From a checkpoint of a small autoregressive pixel model: 15.0 epochs.
Rows from block 8 of a small autoregressive pixel model, named by matrix and row number. Rows with one number belong to one neuron. Each number is 128 + 32 x the weight over its row's rms, rounded and kept within 0 to 255. All counts start at 0. Numbers have three digits each.
After each neuron's rows are labels from the 100 images, of 14976, where the neuron reaches its highest value: "strongest on" is what is common among them. Only what is clearly more common there than usual is listed. The data: photos with spoken descriptions (Open Images, Localized Narratives).
# fc1: MLP up (model.blocks.8.mlp.fc1.weight, 1280x320), inputs 0-63
# fc2: MLP down (model.blocks.8.mlp.fc2.weight, 320x1280, transposed), outputs 0-63

fc1.459:162125100146095135152111070162148062154100107120118153125139109065127143143108139167118099117140129151092066141154160121091119120161152177132156168154124126169170124110134196119144133131081147
fc2.459:163208082211157110165163149157169106163066175109180109131141150135118117095183151137129104050102124150072112131145097142100118185108182145145117112143131107099131137129092101135125138154055163
strongest on: text has "road"

fc1.426:118075094169125085140137138154173128146096091139146202172140102133134124154142177121198104139118145098157156149162156136135097080117136142102156098140136145097136160107101145148154099079129155
fc2.426:151123141110164088108150094105155160173135149120143138129126151099135131094124170102179147106093121130072158113147165117123165099087101126131140128067137120092141229139124139149142111111129145
strongest on: text has "black"; text has "white"

fc1.405:128149075123157117115152133107166119093154108193131123155131130104142096153071147144090143113056134127145134139181134125104114151129087139099175166079146153121091122138076103169077216108064113
fc2.405:155171140190185128113120086099124139123132180173132082143054103174112128120115136124129130119103128087108071112145133130129159079153116126137094095135180112117148147091097084116099111131123106
strongest on: text has "white"; text has "black"

fc1.455:070078109116136177104225182157164148130113148172119103050119110177106107140094110124109113144140130116140129177075177142152141124186169170118139141090164119077109125178117169120131102082175156
fc2.455:142078162117185161154129138142186066142166058079159139095099109076126134169152129106169115138112110102147121161150084079146115178080082124155165096078109159131085147099129123109167138163100131
strongest on: text has "white"; text has "black"

fc1.533:132063122098125123112110158154134147142128120133090126173141134114135150112090161118101151111077140122145174155126166107103111095143188155138090126155122095175131129189101116198182141160168142
fc2.533:111100156144110137151121122092117151151156109085118122154138070125081121127141153114140128126143110179141104064149088117138082112090132168125109078095111077093114159131180128119160127115110100
strongest on: text has "grass"

fc1.376:094165101125104104092135076136151092112181111123131124126064162154116091165109192099175126167123092211102066161090147136111105112162143131122170061098132128186093074111088117106111101185085115
fc2.376:100079155141105116144127147110118113137141059138171164157136104056125148151128128168106147094151168097172138094206127142154125158090129133063103176099116126082112143165123135105200206078126151
strongest on: text has "red"

fc1.606:133137114099145137142102205079127119078129157140098125094101147134106097176142041154144094160150106139123122173131119153155153141120135128075090172103121057086084157183136071126103160100215108
fc2.606:128079116098123129133196084152113084136131110138191146150178091128153155094075208148092157061092114124158133087161151102120090145129123136137159114138140192122174110126125151100164104145092185
strongest on: text has "trees"; text has "sky"

fc1.46:114154150110089140149066162190123145076158066142154147133154084125116149140139186092166161130116111119133115153085063153152161093131152125154086107173127150161115077133141176101162084123123154
fc2.46:095108122085189106077156122132095172108156149151107119143124121116085091095113164146083108127151122163156105163132161112189108222151107138126098145180088108136155191135094188169154144159110093
strongest on: text has "food"

fc1.569:177095180138097179140110113115087097137129109078122144119132114138074194141196116156146131124125138060114128133139076092093182166093168130130117129082104124177138119124093111092117161115142120
fc2.569:125177168168140054121155149103128180149087113168074109074140113177106106189083138135119142096126102185189111100175168155118099177186076129149130128139148148149149131193169134175163113106097070
strongest on: text has "sky"

fc1.633:135125222166106106112161129131122119131072069114129111131153155078093121166186142146178162155102130130091111193117079177169089105145166095141176075140126153131185144048103188126138150120101120
fc2.633:060114070184147082128070173152123114117163138155180155120174171110175097141094080107061185111147114155139123144129088131113167154132084133127087130072126153118127206105114118150147168114092175
strongest on: text has "text"

fc1.404:153146154140151136127097160167131153104088194136118105121149165138109162118100091142154149114144180103086097088157113158145106200120141140165174088069122052140160172135137121089159100152126117
fc2.404:069126102122124156096069128093166074148173131111050124115091098115107160094142156164137154091104110109164189161118124116144118108060172123110131142195138184112095043104125102174102137117114140
strongest on: text has "black"

fc1.496:072166086180101134134081110082106142131105097117189126084146069109146168148116087074139111129170129117144154086189179128125182116103128099068112085150147128096155179121130179119123121090121154
fc2.496:156049148096080167135056142171198082079135178111076119155110207170161099135105136104156145129132110147084115095179129159112166065158168118195094142113158142140169092105066105167105110148121133
strongest on: text has "color"

fc1.410:126097139142131142118148134173182094098103197145101120171121150134126122120130153189103098081138161112164184126089081119117037160135089100152130122148160120128089147150110180164079107135146156
fc2.410:175139101148149109146134122107162154118142144105085188155143137084084125151103125133132121131135112131074094109100159107208164105142109149132038106175151100106117125092110093119127135136082085
strongest on: text has "water"

fc1.442:102119133049179158143156157135179140124134130118123184113162164162128140150129099135100134153112143119138116099147136136147115123093100155091138164119104109088108106142123131102159119118099136
fc2.442:122134104150143165057142158090107089152136166093082106097081072115119137120084180146108095150136079120098095073126115120116132112151118104126089121163108096115121128152093124158078118153166125
strongest on: text has "sky"

fc1.171:141102094112099211156125160151168119173175094162132111089101143089098164114147140135091139081102111111144148156106119114126150118190139149131093113136141096135152154102080134129149147075102071
fc2.171:141179123113139153109137084121121095083110185040128158120127126099119164115112093131082130114153173133111122133047148174093083107086120094146102131190122110120073142108107131106119093106120128
strongest on: text has "grass"

fc1.234:136149153085106112157133169097164176188116137114157175148126181178138148143137092122156133173093093150140135071147115091141129112088107122098134095114083093066144120104095078146164146132135120
fc2.234:099113116135149164103142079133128120096149111119111121111095070113119104105135181152095093149110130080136088130140107047172107131175147131142129165166137146178078133125139110150095157052130095
strongest on: text has "sky"

fc1.605:106174161122141141180111110178123163131133147180151144137159102162092114080157122147068073170144079031089083116116089164076218160187127064179077201125115132084157120098139093097139161185154124
fc2.605:137130141121059129098129061142090151140129095158176104123122146202147090092167165143153118152137096113146094094123079116117146160180139169093144120159166165144040096076145151123138162060124102
strongest on: text has "sky"; text has "water"