A small autoregressive pixel model, trained from scratch.
Model: 14.3M parameters, arch transformer_decoder, width 320, layers 12, norm layernorm_no_bias, activation silu.
Rows from block 2 of a small autoregressive pixel model, named by matrix and row number. Rows with one number belong to one neuron. Each number is 200 + 40 x the weight over its row's rms, rounded and kept within 0 to 999. All counts start at 0.
After each neuron's rows are labels from the 100 images, of 14976, where the neuron reaches its highest value: "strongest on" is what is common among them. Only what is clearly more common there than usual is listed. The data: photos with spoken descriptions (Open Images, Localized Narratives).
# fc1: MLP up (model.blocks.2.mlp.fc1.weight, 1280x320), inputs 64-127
# fc2: MLP down (model.blocks.2.mlp.fc2.weight, 320x1280, transposed), outputs 64-127

fc1.350,143,250,140,203,230,197,190,190,192,257,151,299,243,235,216,204,243,216,185,201,150,195,283,234,173,195,108,210,227,220,181,223,209,129,227,224,267,220,216,253,179,155,136,215,196,187,115,161,243,185,199,221,158,153,237,187,210,200,299,258,206,135,182,236
fc2.350,188,159,177,262,217,257,163,134,235,188,208,190,138,205,201,219,224,301,143,286,185,249,181,191,156,124,219,242,97,159,248,177,126,228,237,253,170,160,235,158,201,187,198,194,138,218,211,189,229,185,257,307,193,148,221,244,197,208,77,199,191,178,175,197
strongest on: text has "table"

fc1.518,220,194,186,296,235,179,202,175,194,229,153,173,193,211,177,134,177,228,191,154,227,213,181,194,123,198,113,180,180,172,220,148,190,234,133,195,190,208,189,203,225,220,184,190,181,220,264,249,269,145,234,164,237,241,164,208,256,252,177,252,236,205,222,218
fc2.518,144,226,153,202,148,259,198,166,171,188,161,170,216,172,223,199,292,207,216,184,252,142,228,188,215,222,227,219,199,210,168,188,286,165,190,217,188,140,211,290,269,215,113,246,147,199,167,133,162,285,210,167,161,228,214,145,233,93,208,185,158,185,158,227
strongest on: text has "white"

fc1.581,206,203,233,155,242,154,144,254,150,158,201,178,237,266,228,192,234,185,138,183,204,111,200,188,198,190,186,242,235,170,222,132,176,148,193,167,188,223,284,200,146,216,162,135,165,168,180,169,186,229,185,186,197,140,141,214,157,159,269,269,250,187,174,142
fc2.581,153,184,186,222,233,221,180,139,237,187,158,281,156,160,162,193,166,173,191,110,131,276,169,170,237,134,248,242,186,159,152,223,166,124,155,168,153,187,139,213,251,269,225,192,196,214,203,142,196,218,196,214,162,240,193,170,210,244,175,217,201,217,157,172
strongest on: text has "sky"

fc1.310,177,205,197,228,207,181,237,243,258,230,242,233,212,301,141,172,201,124,253,177,231,224,235,207,288,180,232,202,295,133,186,214,250,205,238,240,113,183,277,167,212,192,212,187,157,157,200,154,273,182,200,234,176,226,289,202,183,202,166,220,174,217,278,234
fc2.310,274,237,218,191,225,245,243,171,179,219,159,263,202,166,263,226,226,195,229,198,234,259,195,208,165,203,227,252,222,233,260,145,282,159,151,162,222,133,97,225,213,225,187,211,176,216,297,198,158,172,164,133,269,94,231,185,161,202,231,189,147,186,157,237
strongest on: text has "white"

fc1.213,238,137,235,264,164,245,137,173,150,219,205,173,126,188,248,159,273,177,204,174,171,182,242,178,271,156,184,182,110,280,247,244,196,191,185,216,119,166,236,175,232,189,191,107,283,221,234,127,230,222,189,227,234,257,152,223,178,304,284,196,194,214,194,166
fc2.213,175,219,223,134,217,170,171,183,263,118,148,199,145,273,205,175,217,228,196,285,201,209,155,177,230,199,229,231,170,183,150,187,215,238,159,166,245,192,213,302,304,200,146,296,198,237,147,161,235,197,181,241,154,135,194,186,187,200,116,150,193,177,175,182
strongest on: text has "black"; text has "white"

fc1.626,216,196,115,262,233,203,162,234,124,288,191,198,115,245,164,184,235,189,231,219,270,228,189,215,190,163,152,167,283,206,198,147,193,182,227,137,232,226,197,156,212,285,219,227,244,162,297,238,213,166,208,170,164,172,183,195,148,213,196,149,199,189,234,170
fc2.626,257,136,136,276,191,215,278,221,124,144,218,158,136,155,210,192,179,169,146,170,152,183,233,274,181,147,179,184,231,197,192,219,204,200,223,162,226,252,250,248,281,169,157,168,235,170,114,177,158,191,220,128,242,184,197,144,204,128,205,197,208,207,165,238
strongest on: text has "white"

fc1.50,207,202,170,254,248,217,213,178,176,154,236,208,212,217,216,197,234,131,284,228,230,213,163,177,164,245,228,176,314,218,262,175,207,153,206,209,195,181,237,151,183,190,205,171,145,212,155,183,205,236,253,231,165,201,168,203,191,206,144,165,232,175,181,204
fc2.50,247,218,175,277,261,263,216,116,238,208,192,190,234,159,157,262,193,188,185,175,194,210,234,178,230,207,195,212,266,180,259,235,161,244,236,168,219,179,126,181,214,141,133,200,238,172,177,210,250,200,203,221,209,188,193,213,185,132,210,231,221,185,230,225
strongest on: text has "woman"

fc1.287,242,232,157,188,269,229,258,174,233,156,215,296,119,208,164,231,136,207,214,212,223,231,225,258,191,241,198,212,178,171,268,208,166,129,201,212,174,213,196,234,204,148,192,256,265,166,176,230,153,188,126,180,159,234,146,202,167,287,184,258,184,255,185,187
fc2.287,174,174,247,147,163,207,170,235,139,178,282,160,163,212,180,186,203,227,144,174,221,196,239,119,191,125,201,186,228,190,175,219,303,232,198,260,169,283,186,186,157,234,212,158,213,183,186,182,206,169,254,193,253,180,294,238,227,178,160,200,224,200,208,225
strongest on: text has "woman"

fc1.86,275,202,92,200,222,261,196,170,199,247,110,238,173,162,203,236,224,167,201,193,150,234,197,222,154,273,248,304,208,155,274,138,180,216,266,220,209,221,224,228,256,222,265,236,249,223,169,200,221,185,113,129,153,173,264,216,141,207,244,215,272,208,163,139
fc2.86,181,183,213,214,221,223,214,189,203,212,199,235,216,241,143,160,276,151,239,269,156,249,224,233,187,204,180,173,180,160,280,169,168,153,143,238,224,192,276,240,214,260,187,182,195,232,259,223,209,131,135,182,248,208,214,219,212,183,151,147,255,253,166,173
strongest on: text has "red"

fc1.422,258,244,267,267,193,205,253,190,255,153,194,232,234,187,260,233,241,206,187,208,209,194,219,233,148,174,176,273,160,286,212,212,206,183,217,210,191,189,244,183,175,227,199,171,241,257,281,268,216,270,185,191,311,214,148,212,190,221,214,187,184,293,222,174
fc2.422,88,142,221,284,267,252,160,197,210,149,146,253,212,180,198,134,180,223,197,178,230,244,112,145,322,186,150,187,150,215,202,258,208,192,230,222,238,131,138,183,188,210,222,202,221,176,149,168,247,231,237,244,209,218,199,192,163,216,233,164,203,229,210,206
strongest on: text has "grass"

fc1.409,148,193,311,191,259,185,168,217,214,139,156,147,215,241,232,217,249,209,236,146,217,153,233,143,164,192,185,147,166,226,167,153,172,238,187,170,245,170,190,239,255,240,256,188,208,169,182,219,226,182,218,227,131,184,199,158,168,236,220,157,218,186,233,215
fc2.409,241,166,157,208,265,192,283,263,203,154,248,212,125,250,185,131,153,151,252,182,141,170,219,233,193,255,210,232,201,226,269,183,186,191,243,166,169,203,182,163,124,208,180,276,134,216,213,243,146,236,251,99,201,178,192,181,139,275,175,274,204,178,262,226
strongest on: text has "black"

fc1.692,192,303,253,179,206,146,179,181,177,188,195,215,214,247,203,307,315,197,261,141,232,151,227,149,204,197,180,200,174,181,185,116,186,176,203,210,216,177,241,213,251,175,210,178,224,240,88,199,155,230,222,241,154,217,211,194,167,226,73,258,142,219,203,160
fc2.692,87,131,198,205,202,172,184,236,209,156,253,191,147,245,174,142,157,231,236,214,174,169,184,165,224,197,237,238,188,179,205,208,233,171,169,216,237,276,157,183,235,199,250,159,190,171,242,229,168,209,205,204,238,188,177,163,208,177,287,132,206,236,209,183
strongest on: text has "grass"

fc1.308,163,303,217,217,145,156,294,197,252,132,213,194,236,247,250,193,165,234,198,216,140,184,241,172,168,161,204,212,155,147,243,183,238,208,230,192,181,255,202,190,154,202,177,178,127,163,215,150,227,202,224,208,207,148,190,208,212,253,188,193,257,171,200,230
fc2.308,307,175,214,237,174,176,181,203,185,183,224,185,183,203,258,234,221,137,113,150,229,238,145,173,208,192,195,148,215,253,166,275,276,187,320,257,161,137,221,247,164,224,207,208,288,206,122,204,223,190,192,230,265,163,238,180,190,157,258,210,190,244,221,160
strongest on: text has "building"

fc1.480,246,184,185,201,182,167,278,216,83,204,204,154,125,109,219,184,222,231,268,191,189,169,189,219,201,226,237,126,260,227,151,177,165,265,138,210,247,185,203,233,165,166,193,130,144,284,158,144,164,212,257,174,131,129,192,225,203,235,183,192,174,178,270,178
fc2.480,215,236,154,190,308,203,126,188,254,243,150,157,266,243,205,157,160,199,135,160,158,157,172,165,197,227,213,259,200,227,255,271,211,212,231,250,268,188,221,218,232,172,208,267,196,191,219,158,193,205,190,180,153,250,228,201,250,177,246,202,196,229,199,175
strongest on: text has "black"; text has "white"

fc1.232,112,150,244,154,207,222,149,212,207,182,160,228,205,214,249,145,183,218,160,162,244,184,201,202,211,181,203,117,201,226,182,186,276,132,224,279,206,119,180,179,173,187,198,217,256,177,246,189,298,223,268,198,253,197,246,229,214,238,211,185,241,162,230,289
fc2.232,227,182,212,181,211,206,156,121,118,265,186,198,150,201,205,207,275,186,227,210,123,164,228,182,159,190,201,249,223,185,192,246,228,134,232,218,158,233,181,168,178,155,124,165,158,200,161,159,260,232,172,180,172,200,245,165,227,174,242,154,125,165,191,181
strongest on: text has "red"

fc1.756,140,173,124,194,219,265,232,216,169,224,184,181,165,172,200,141,137,149,154,196,266,272,189,199,198,172,258,157,211,176,196,233,211,272,243,235,238,248,185,182,246,252,217,191,168,221,216,203,194,234,186,194,122,239,186,123,185,273,185,146,211,206,143,207
fc2.756,240,207,237,246,244,176,188,231,141,91,108,200,238,247,183,181,222,255,218,147,190,166,185,201,187,162,188,236,252,194,245,213,196,173,164,238,140,197,219,218,307,178,208,141,114,187,172,188,201,190,216,221,227,194,202,227,127,208,158,188,217,152,206,197
strongest on: text has "white"

fc1.751,221,200,195,230,182,193,198,259,181,226,195,197,213,185,331,180,206,224,209,171,209,160,273,248,225,119,198,228,178,215,160,244,136,269,179,135,196,129,186,194,199,197,221,137,170,100,230,213,170,296,273,173,219,193,270,190,265,208,236,229,159,214,233,168
fc2.751,131,230,214,127,194,239,187,220,225,255,109,210,166,169,253,134,190,180,228,216,216,190,163,247,150,178,196,220,234,236,184,173,117,172,162,265,209,257,141,205,220,224,191,246,192,221,112,179,243,200,156,238,217,237,188,258,240,235,166,152,222,149,226,188
strongest on: text has "plants"

fc1.280,266,230,125,219,174,173,178,149,184,171,245,143,211,150,185,227,214,173,185,220,235,208,161,230,162,232,200,196,141,172,251,189,186,245,214,167,187,227,203,225,184,223,219,167,163,261,134,147,174,217,256,221,237,240,196,178,198,206,242,153,175,205,223,203
fc2.280,274,233,239,195,136,276,173,191,101,118,228,147,191,216,164,218,239,174,138,187,193,288,243,222,202,227,150,280,223,175,219,112,243,251,270,176,220,209,227,234,149,152,249,203,181,155,198,144,228,222,174,161,160,153,203,207,179,212,143,192,278,248,229,220
strongest on: text has "blue"

fc1.472,271,234,195,227,242,249,244,199,184,201,166,174,233,165,211,208,263,246,155,248,185,205,153,196,180,229,210,189,177,233,273,209,225,220,141,212,177,178,255,193,168,164,227,176,224,209,225,322,219,235,188,240,198,236,220,98,168,236,169,178,269,151,180,233
fc2.472,174,145,181,211,182,165,188,218,151,182,185,200,141,229,199,139,157,116,84,269,203,238,180,265,139,150,195,236,226,202,246,232,172,211,251,110,192,201,266,197,208,270,200,206,219,165,188,187,126,195,188,213,238,205,234,230,252,273,252,167,101,219,197,211
strongest on: text has "trees"; text has "sky"; text has "grass"

fc1.494,221,238,144,134,244,308,191,222,224,145,238,240,165,177,214,277,133,187,192,182,222,207,228,224,217,143,180,235,224,203,172,156,198,220,227,204,178,254,276,152,224,217,219,128,178,186,122,147,70,271,284,161,202,217,244,210,207,188,232,263,244,144,187,142
fc2.494,159,317,209,122,186,240,259,188,147,137,237,226,247,231,171,202,211,234,337,199,207,146,211,149,261,210,151,135,119,202,224,234,207,239,220,108,198,213,209,262,210,226,157,231,214,125,196,203,201,226,174,222,210,227,179,255,147,197,181,180,228,166,184,217
strongest on: text has "wall"

fc1.445,170,139,144,225,181,242,145,160,155,162,173,197,210,233,174,174,158,136,161,222,231,228,240,217,168,148,166,152,259,225,283,158,148,177,234,198,178,162,205,242,224,195,163,162,290,149,183,224,196,200,158,288,217,187,239,289,136,260,186,190,183,205,172,102
fc2.445,218,216,172,210,155,177,163,173,264,215,171,155,183,225,244,177,187,187,212,199,204,185,159,229,193,232,306,170,290,139,247,275,183,162,190,175,158,187,205,145,172,190,181,203,214,211,257,194,211,191,286,157,139,183,118,158,212,187,147,160,245,244,267,211
strongest on: text has "grass"

fc1.391,220,152,142,240,222,217,234,162,107,231,159,148,241,154,223,201,215,174,153,139,166,158,176,204,164,187,200,200,145,163,261,210,214,136,149,169,198,180,227,251,209,184,175,198,238,202,201,211,264,242,236,220,284,295,201,227,281,270,232,229,154,235,170,165
fc2.391,198,151,232,189,164,156,256,173,252,172,130,205,149,156,228,220,218,132,245,194,183,235,191,208,179,245,189,192,269,196,181,249,197,310,209,175,146,154,194,193,198,166,151,185,212,229,192,208,228,181,165,178,266,106,201,272,157,163,170,219,198,229,213,237
strongest on: text has "plants"

fc1.712,275,232,226,161,102,224,236,184,194,147,192,188,239,193,280,143,188,171,189,194,265,217,230,219,132,141,260,191,290,204,210,218,188,219,136,226,247,179,175,196,175,136,250,186,267,210,145,163,203,220,187,208,160,256,193,152,164,259,231,172,227,196,212,227
fc2.712,204,190,223,202,201,149,208,211,179,236,265,188,283,185,189,186,165,267,145,215,157,165,236,187,175,288,149,162,207,179,235,236,206,202,201,261,230,152,210,255,178,132,266,241,200,223,208,211,239,181,253,143,188,211,223,205,228,219,150,172,189,127,245,158
strongest on: text has "woman"

fc1.46,241,187,236,160,272,187,260,174,218,172,149,255,197,300,214,179,178,158,148,220,257,245,265,209,188,186,222,181,235,224,206,136,158,119,242,247,170,252,216,279,205,173,243,196,237,199,243,189,206,216,165,231,166,200,203,189,274,242,169,152,229,225,207,227
fc2.46,184,222,226,172,221,172,193,205,198,229,174,244,206,140,208,175,171,179,100,232,245,124,233,193,240,215,184,108,218,232,238,211,185,242,195,226,160,207,190,179,231,136,255,224,163,238,214,219,248,171,202,187,162,200,272,142,265,106,218,189,211,146,255,197
strongest on: text has "woman"; text has "wearing"

fc1.402,168,191,195,208,216,194,137,216,245,168,143,239,156,216,204,182,209,212,174,127,168,226,207,226,186,180,205,316,174,189,227,201,196,210,181,228,117,143,227,199,197,185,147,243,238,175,119,182,219,185,190,173,159,165,199,137,262,135,190,225,210,168,186,249
fc2.402,237,162,169,197,194,192,279,198,232,178,214,175,209,177,242,151,186,220,173,255,207,258,229,167,206,185,178,214,223,169,170,201,140,191,155,241,245,144,176,189,171,212,211,191,239,192,174,248,203,143,219,206,222,145,199,222,160,208,245,177,137,251,213,222
strongest on: text has "wearing"

fc1.111,225,218,242,281,219,231,246,125,136,234,233,180,176,193,190,173,168,212,220,249,175,146,200,212,166,204,201,201,173,228,199,164,112,214,237,142,197,162,278,198,180,207,241,207,225,184,242,203,235,200,153,284,165,196,218,191,192,201,170,218,130,220,232,246
fc2.111,228,217,267,225,136,150,91,216,203,179,183,259,241,222,244,208,185,162,216,150,208,185,165,188,187,214,159,267,227,114,202,217,229,136,196,214,292,180,145,221,220,180,162,216,210,246,161,138,208,221,252,218,219,194,212,195,196,234,192,264,272,266,192,202
strongest on: text has "trees"

fc1.292,202,154,153,231,183,159,171,167,197,222,258,179,232,270,203,204,273,231,144,163,295,282,192,247,245,191,227,197,236,223,174,151,228,172,162,179,194,174,181,203,163,262,243,288,201,160,239,163,143,194,272,174,139,181,199,276,179,220,254,282,171,238,198,210
fc2.292,213,278,204,103,235,228,176,222,172,272,188,241,213,211,235,251,189,156,267,205,150,130,181,201,162,177,221,306,215,156,161,169,129,211,236,241,206,209,221,242,206,274,184,150,219,269,265,182,168,108,98,198,215,247,170,239,154,170,117,178,148,188,154,224
strongest on: text has "white"

fc1.186,211,201,175,202,171,222,188,235,216,166,292,284,210,208,194,186,236,216,158,232,179,281,185,215,132,176,164,224,206,232,167,236,150,114,171,196,218,216,245,231,199,193,202,167,177,173,195,198,174,172,215,166,108,272,257,183,218,207,141,246,185,221,214,223
fc2.186,176,280,232,230,271,145,202,150,210,203,126,164,171,250,178,241,231,229,205,212,224,190,199,207,253,163,202,213,219,215,219,139,257,246,206,170,180,223,145,183,190,236,175,229,214,225,145,142,210,236,206,207,215,140,138,162,168,172,192,224,189,193,156,196
strongest on: text has "color"

fc1.523,195,190,185,215,239,225,196,257,117,197,255,141,283,257,166,184,156,243,214,188,194,152,185,219,213,204,213,212,187,173,225,240,89,150,184,216,191,200,264,184,245,255,153,172,163,232,144,182,190,217,103,191,182,228,196,292,266,198,155,202,206,193,182,215
fc2.523,146,155,117,217,273,189,257,135,267,155,224,175,220,231,192,145,261,159,280,200,208,177,215,196,201,195,186,301,175,224,130,161,173,177,217,159,227,128,134,173,225,198,250,174,180,154,168,192,211,248,200,170,183,192,203,163,128,203,232,272,235,154,174,169
strongest on: text has "wall"

fc1.188,173,161,180,207,236,208,214,144,194,152,178,135,156,238,231,234,195,179,255,291,227,229,184,180,181,236,214,244,172,271,276,194,204,176,204,240,209,194,166,223,190,199,133,189,194,265,239,233,192,153,212,207,243,233,236,244,192,229,272,201,166,225,241,183
fc2.188,183,256,247,196,201,199,164,244,90,155,175,238,217,185,142,186,236,193,172,133,152,217,263,248,147,207,137,189,113,267,186,221,221,212,214,166,203,242,210,212,188,237,258,222,208,162,244,154,167,238,201,188,225,192,216,212,207,197,185,217,225,257,143,246
strongest on: text has "buildings"

fc1.485,171,229,270,174,196,224,219,190,247,237,241,216,196,239,255,228,274,218,153,160,231,190,210,201,251,144,264,214,177,194,246,210,165,183,245,204,189,221,161,185,238,193,223,198,178,230,94,147,169,239,170,195,103,227,197,246,247,296,228,191,214,195,178,261
fc2.485,222,310,187,198,235,211,208,148,135,221,137,161,225,209,229,177,166,230,190,269,205,219,172,156,191,167,228,177,176,146,200,143,218,157,224,159,243,259,209,148,192,118,233,225,233,153,185,202,153,200,244,253,238,217,239,196,123,147,213,190,189,168,122,204
strongest on: text has "sky"; text has "trees"; text has "water"; text has "buildings"

fc1.710,125,236,241,249,230,239,208,170,218,89,201,188,233,266,199,207,248,244,222,213,313,194,186,182,187,197,203,194,199,270,151,164,223,242,108,225,152,139,271,170,202,248,215,186,160,238,199,245,237,186,186,214,197,194,199,189,180,184,161,310,194,209,219,190
fc2.710,188,158,242,181,264,157,218,209,140,234,262,221,148,187,197,257,213,250,190,258,185,116,153,195,180,193,184,154,255,149,292,209,237,257,208,214,215,200,126,180,190,135,152,181,273,217,196,181,208,206,191,136,169,199,257,213,237,176,236,209,205,237,239,101
strongest on: text has "red"

fc1.345,235,233,277,206,185,175,200,191,218,142,255,125,275,223,194,141,219,243,307,149,220,202,203,208,214,161,158,201,163,227,138,300,181,175,233,191,144,210,171,217,199,197,219,164,192,269,228,221,175,203,123,208,221,210,226,236,185,143,231,213,128,173,241,233
fc2.345,158,155,197,189,247,219,164,303,143,220,245,233,145,255,155,244,186,159,106,304,284,201,183,207,138,187,229,246,225,242,228,173,148,288,197,233,273,185,209,205,227,200,233,122,185,237,211,219,223,139,296,144,173,194,230,218,157,239,171,194,184,219,233,181
strongest on: text has "red"

fc1.632,278,196,202,219,289,219,270,192,208,138,214,221,146,240,267,153,255,178,151,219,246,248,214,188,220,180,176,198,217,143,123,154,207,237,250,204,174,266,200,231,156,190,223,212,260,232,262,188,270,155,222,206,183,287,128,169,243,198,192,197,302,225,229,185
fc2.632,185,235,273,219,217,228,241,219,179,154,262,220,164,199,159,264,160,161,218,230,177,215,252,214,228,263,108,151,214,255,184,168,202,157,208,206,203,188,167,173,187,196,222,191,237,246,232,262,135,188,125,169,121,205,224,209,193,207,243,176,238,163,183,253
strongest on: text has "holding"; text has "man"; text has "woman"

fc1.154,197,175,235,225,235,150,200,223,182,207,224,194,184,223,246,212,192,201,227,238,224,231,250,200,201,186,192,168,297,237,174,303,173,204,249,219,189,270,146,160,288,140,218,298,248,196,262,185,185,195,118,211,128,143,203,211,228,271,174,251,190,221,161,231
fc2.154,203,129,249,111,113,180,176,195,169,214,159,283,165,140,191,204,151,168,147,173,211,124,235,227,199,193,173,198,218,218,194,197,181,246,151,198,263,247,233,268,242,216,205,224,181,273,260,221,241,211,202,185,197,159,241,155,227,171,190,227,235,166,257,203
strongest on: text has "wearing"; text has "woman"

fc1.625,220,214,143,172,250,180,239,252,241,220,246,203,285,133,188,253,243,245,200,306,178,197,204,158,233,192,267,166,269,203,219,229,198,227,271,222,199,189,240,294,206,244,173,115,184,156,272,218,291,144,185,179,189,224,186,164,222,229,125,212,163,188,166,181
fc2.625,282,168,199,221,170,189,175,161,179,199,150,242,181,206,214,164,231,237,228,171,197,142,215,163,208,178,214,247,204,180,245,229,161,205,116,190,211,186,185,185,181,155,238,236,117,160,168,157,183,167,145,236,147,154,190,209,110,132,235,209,221,253,187,229
strongest on: text has "buildings"

fc1.169,178,236,213,193,207,181,206,172,196,216,201,258,191,252,207,158,222,230,166,217,210,207,144,168,242,199,235,264,184,191,212,221,189,142,227,228,252,190,177,135,196,121,112,168,128,135,173,236,216,245,169,104,209,254,166,241,219,170,185,245,278,213,238,192
fc2.169,227,209,218,170,243,259,193,191,95,161,224,232,189,166,205,180,190,182,164,184,233,216,281,193,199,188,209,148,165,181,196,133,285,197,152,226,153,167,179,227,203,273,203,239,215,187,231,162,226,217,266,241,208,245,197,196,191,178,156,167,155,168,103,217
strongest on: text has "man"

fc1.630,220,212,269,206,208,310,248,186,68,117,202,161,189,223,221,232,253,151,178,251,258,200,253,197,201,224,189,92,227,256,290,214,177,281,168,217,241,237,224,219,166,238,253,167,242,231,175,147,216,189,170,204,130,197,177,190,163,206,163,228,208,166,252,170
fc2.630,227,170,251,277,122,220,188,178,145,283,182,164,208,218,258,185,258,199,179,263,259,224,240,198,199,212,190,211,229,233,227,201,148,193,178,186,201,237,197,234,212,240,249,128,211,193,139,104,171,148,147,217,178,160,200,188,208,173,189,164,190,220,191,53
strongest on: text has "black"; text has "white"

fc1.468,104,297,193,201,193,147,188,139,205,155,276,183,249,151,224,177,186,209,179,188,228,152,213,162,261,214,213,178,229,169,150,145,190,198,168,155,232,219,175,164,163,201,153,226,199,226,202,187,264,207,224,260,183,170,240,209,167,235,232,241,167,192,134,220
fc2.468,219,168,225,290,194,212,244,194,171,289,265,197,211,169,109,251,173,225,194,219,175,246,193,199,150,233,193,168,256,220,169,221,203,185,223,218,196,200,229,153,210,188,165,216,202,234,197,202,205,169,250,166,169,208,181,285,277,179,193,227,216,189,226,197
strongest on: text has "red"

fc1.534,204,220,201,207,259,111,180,213,104,174,234,131,164,223,198,141,179,226,172,200,208,185,191,191,203,244,190,197,195,206,167,150,194,232,157,167,222,188,221,264,202,220,169,266,236,194,228,237,236,162,242,150,163,141,221,243,174,186,218,274,301,224,127,237
fc2.534,171,238,207,118,270,186,125,129,200,201,228,216,203,180,234,91,224,172,216,258,214,137,168,172,271,209,124,176,172,235,199,182,199,234,223,213,268,166,225,286,214,176,178,225,231,161,165,195,148,155,254,157,145,205,188,192,185,160,186,231,140,224,192,225
strongest on: text has "text"

fc1.64,270,245,193,215,174,216,237,223,274,167,219,228,226,258,129,177,267,203,207,231,153,162,213,131,212,194,217,193,243,225,217,229,193,197,185,230,157,197,203,221,163,225,257,201,226,191,183,248,186,169,159,183,247,163,226,222,156,228,165,205,148,199,143,217
fc2.64,126,122,207,144,180,235,192,139,231,243,266,137,207,207,165,196,204,136,209,258,180,268,119,192,210,205,205,220,122,160,227,206,232,258,213,161,226,131,199,225,185,212,159,175,181,192,182,191,212,263,246,206,247,259,239,226,286,248,206,200,211,214,205,226
strongest on: text has "trees"; text has "sky"; text has "plants"; text has "grass"